{
  "head_dim": 48,
  "pooling": "class_token",
  "lr": 0.0017,
  "beta1": 0.95,
  "shampoo_beta": 0.95,
  "precondition_frequency": 32,
  "one_sided": false,
  "epochs": 57.2,
  "warmup_steps": 550,
  "adamw_weight_decay_other_params": 0.01
}
Rows from block 10 of a small image classifier, named by matrix and row number. Rows with one number belong to one neuron. Each number is 128 + 32 x the weight over its row's rms, rounded and kept within 0 to 255. All counts start at 0. Numbers have three digits each.
After each neuron's rows are labels from the 100 images, of 14848, where the neuron reaches its highest value: "strongest on" is what is common among them. Only what is clearly more common there than usual is listed. The data: retinal OCT scans (Kermany 2017). In brackets: how many of the 100, against the usual share in percent.
# fc1: MLP up (model.blocks.10.mlp.fc1.weight, 384x192), inputs 0-95
# fc2: MLP down (model.blocks.10.mlp.fc2.weight, 192x384, transposed), outputs 0-95

fc1.55:148128153108138149168140143120101139150052117100150142064096140103157149126118200100139167154122118140170135153150154124128132158119146120157147186134135141143070161177079111153163149134160159108171142161167102151172144158120100121157171103132117087122158166174097100178123116139076139164
fc2.55:062116103163139100104154130101130147153106146120116112109104178176145150130099115131123130143123162166100098120130150136124134072142111099154125144137105149151104125154091138136114204130197158172120151189119118168146135116056172127124112174156070131162129148121242100139199121110170103130
strongest on: finding: diabetic macular edema (47 vs 11.7)

fc1.110:082156160147115117115173131117143144128187131144120143107177115159101132093157105084140141106158182119105104140129148184079144145102200144125175099123131098109108113138117132122088148143084161180111155093110150073080187158137177166149083106150081157083099141100202146124145189175104079094
fc2.110:198156147181115128134109178127113135096173175064165106111151053134163131149119170183105115103197124137129138158081114166169141142178184187089113157106130100079134132075176072144083109097107149144072123189141073135134145149135140154154153084081094143166129169122074088083096080214119168101
strongest on: finding: choroidal neovascularization (89 vs 29.3)

fc1.372:126112132113108129114170184103090168087083115111109136140125098112138218138090121131127098095121147136112168114133129130076117106131116113150112136118139191070086163106155141133137105154110160108119144164097117185091161126177170158116158046136102116136158176108189153127081119110042144078
fc2.372:167143141123144104186102106132135150131062164141131132142107157126157169141158152131145162090123110153142125142122107113134091095146115151147147160158149087151082081120136121127134197109154110162148097104163139063105107160076120152094124193137133112097071125134097073152119171116132106105
strongest on: finding: diabetic macular edema (67 vs 11.7)

fc1.142:074106129117136109188137160086179197113118107146127189093110157093156166067125144113119207155185120142083148087166073098127084148132171167152133167171106083165101107108137181132114135095126124104122149082140108115170148137179180020134111098105083130104163129153152151175122140051132113126
fc2.142:109090131080142112077131131129113137129109186047123165096161156135197182106112075154102125142133092187086183158110114134102122098085188146146169167072166116202129070126158077139109155124114150124127136172120127087041151088130138164117102163188117135095147118038154128085134107124127077134
strongest on: finding: diabetic macular edema (69 vs 11.7)

fc1.374:155130108044147079195100109122080123154115137082086168134084138127111137119098136096121129090071129116105156089178127098136107119143142114110130140114170120086132109139114133146229098158125194098156110130161146080084091123127130118099126122077073169107135084130126108130096164088145135124
fc2.374:090099160119106148129132109161200103121087160149143188074088097113136049135123178176135130130144138159093150132119113136127111137192190049132127169140117112116118160136123161153044155140096151111179061159089093128193160136145100115110106092055111151139126150131093142125126116098156125158
strongest on: finding: choroidal neovascularization (77 vs 29.3)

fc1.67:065154121137107120138136098101114131185152201179107130134136090143106107135076188128121135181098184151122100112136129122126096112094071197112113070140105126139117130180115095076119062089094150135140074129106105097112110137101114144111116078155118128108147144162155104135150136139144112138
fc2.67:120123120075124128175120129138179122099165118183147096119153190105080151087122136137136159103097126132128082190129066144115070189110192132163119155173130175190176135155123104146109156112168161165150124106121127159070136169137091130127105104097102108097129196099171116109125119143139135172
strongest on: finding: choroidal neovascularization (74 vs 29.3)

fc1.383:117190089111147072115116106160068106139068139136114121150052112085129115123081063141189183171077119122162103106154132173185118135181183137188181093172159108161132136137168137127097151129149103152096114082152089158106173182071116134112123114142181084149144113140106120100142121135146125060
fc2.383:143100120130132108114105117112108152146068120111152145135120045161093135172137188174088167158088089106196121116112093150172145151146224080140148134098162124152143120087084187153127148098162074101123118090160098155116109137118112153140115166149144125115108154149081139119080091091115148161
strongest on: finding: diabetic macular edema (43 vs 11.7)

fc1.315:128174107155109133152086121117090145026152130114074144071148127145110157062123142140111088138065097109132098142174117125135100108136124136077085115102151111142072103112141170115104076095096100129112145109068129102091128142093123115161105166217141102121102090205183120114103102138193155169
fc2.315:160100116097152131166159115127196114143130184121106146148123159141194123130094086133107114135088108116130123169097166135099143123084164074112113110153055149155110114051184093113104166150123128111089119162138139112141130155155071091176136168104183038084058106120105108029151172111102190116
strongest on: finding: choroidal neovascularization (63 vs 29.3)

fc1.0:151162142100157072162159137123109148151142087112191190132143065178122105101069140065134154076126143118151110098088173136100082135172124121101103120168087220156092102128092172138130112123134170154148100154131140096109114172176135094106067150126067130140088095137134095071135160122109134141
fc2.0:089123128130109144123165149129102081100161124140114124135149174080124119107142140140104066092109129112144112179177132112179139111108107211204158121091125159089184228120091155136113132125122114146092167193126125115152111102108121189134112202124119167103161103113105131185083137156144148102
strongest on: finding: diabetic macular edema (61 vs 11.7)

fc1.51:161114089174082085152160116089144114185109160156144178115101128171166172131103151127212129096049125101135175128114136159139101123115156133157140122129154119176124086131116095186119166142179147141103113179171164223097098151117108128128132086151105122091187115059097073166140131135156114199
fc2.51:192095176152145124145103128193123154127146139120106090124092211133073128140113109102090173114118143108098095088172143115164130122151162121115183120185067070077127090107119112122140149134133070200072131117119068151100106147117103138087133108038123152149144154100055156152071118076099095092
strongest on: finding: diabetic macular edema (39 vs 11.7)

fc1.33:128147155130087135133106052169115110186132139077122108153134134142097115050047160063052186093150114095162126141079150165077075138096176157166196147112130092109083146146158077101137155119184117123125162110089133094161058137186147125174106083078143114128058090151134196108074139170166123129
fc2.33:180160118107173128107132127098058143146175169045168106130118061123128063113135099154124099117086136115141161077092152141118139128175116206132147107148123089099072077107138162095071105110163108085121165084100070112069135106123119099127130146063212177116092109147117103178080067112184156134
strongest on: finding: diabetic macular edema (29 vs 11.7)

fc1.212:156163127161108083133204109152109174137181125168134109067104138107056076109108119135172167127118127109125149066130070119155132095126141129128070151167149135114145136186133179139085135126096143101180132151131143090142097077154079120137142142078157132126150127109133082147053187142106103091
fc2.212:136102128183151129133089144138140104128183123167118086141142201184113058092147131111126162131118103103104054076164138218136119121085192159123101151148124102106135073152095155143130135177183112076061130129109108112133106094141144145103138141064085170124183115135127127193150067169114123163
strongest on: finding: diabetic macular edema (35 vs 11.7)

fc1.9:133148102141074089156114126140161155163129148170163145082095124130188098108136124167146126139136159142094155135140160123087079098143151103153056111117139160119067146049143125134176144101142144082142129113096133121147151177171107097147184141167076101091126086109133130163141202109168122096
fc2.9:064161126155175113101069065162155166136127178134161087137151151109128139106086198120124128106106141085103119186125145115097126133130161131058082167092075128139128141101114155107126137180093113119111108129122082107118176116116103076119096119175134138165127069167154141085149106111056064134
strongest on: finding: diabetic macular edema (72 vs 11.7)

fc1.359:220146141139170112111146143067143114167158108209157128161149122176099134148126091117153042091126078111121094110116127114133104152127183099062108132159167082155111130131136101155138091083145120177143076155103163169078158145150148143107092156157078095132120079147178130101118168128138109146
fc2.359:100154136144146147117122156140111099119156126109105175131188182065148126131118100124148137093168136127054140096139105133124110145096117161118172127136087110128133138075146089118129159095162110092104188176107143153081133182118065086141117133071164061075107168122137170163127064122092086151
strongest on: finding: choroidal neovascularization (91 vs 29.3)

fc1.185:149086135039158119188099098108112124158111099128160120163148086045114116140050132094152125091128149136142121124165119148132110151133157116109133129129111168127109125149169100158145148109152102157098160162168079129122188128116199116038074111139119186086165138114146128130127086071081138144
fc2.185:097125161120104131088128150154181136108156112148140121148166081133146140145148105112108120116154152108118127126172083131124074079134133114143117067122118077133069132090134184135156117134133158196212120157109121079129135058152082173137135110138161111134097112084117130144095075113151164110
strongest on: finding: choroidal neovascularization (83 vs 29.3)

fc1.201:239136140100153135126140095155157146098110178108154122186098092115166151091147111087155145154153164140142140160132164160147153125115130094131120126183144158152128107123096161128050125132137127129139111106133185161126120126145118088109177150172097167104122124096134126139140084121098173118
fc2.201:126130161124128105138103186168135109168165172100072079107104119103082160138089160106104176070134122110123136082186065138127120157095074117133091185136118159189099200117127140116130113116134128142193073150162136149154118169127106111130125186167119162124109114097191165183096126118179062111
strongest on: finding: diabetic macular edema (43 vs 11.7)

fc1.90:084159151120090123185123155125150153141094090141141141102116075153181077172088141148109111121080149090146182148152120154116147157076168091088136096147126163147085170104129205176169110103106148146174131131140123098122176141179101106095082140197164118104141142177142166151146138115104111132
fc2.90:112140134084164115129123159145133147117163130106147145153116147159116131094126143090120127166156150148242112069108156186103154178104183125162129138115159134099108139117176092151222112162122122128108158100146126131153120139130122056132115178095179153126058143129096115150130122116126170134
strongest on: finding: choroidal neovascularization (67 vs 29.3)

fc1.205:093055194110096160131110051118092095160078128159146088115157133114196147126097201115168116092131151114150099106147161146159136133186073111120073120189148115143177132132173147131102083164170149193061137166155089155119091112110137116130125131139132135098220120118126127139156125082123098123
fc2.205:150091110129083144133123131137171129109148078078173138120168156176124130137109117111124130098155131157161169154111129174154118163118130132132106061152136070140132154129168153121084082108155180068135129121103160152131130190100150129097148209130146117148145090117117144125066119064130120130
strongest on: finding: diabetic macular edema (39 vs 11.7)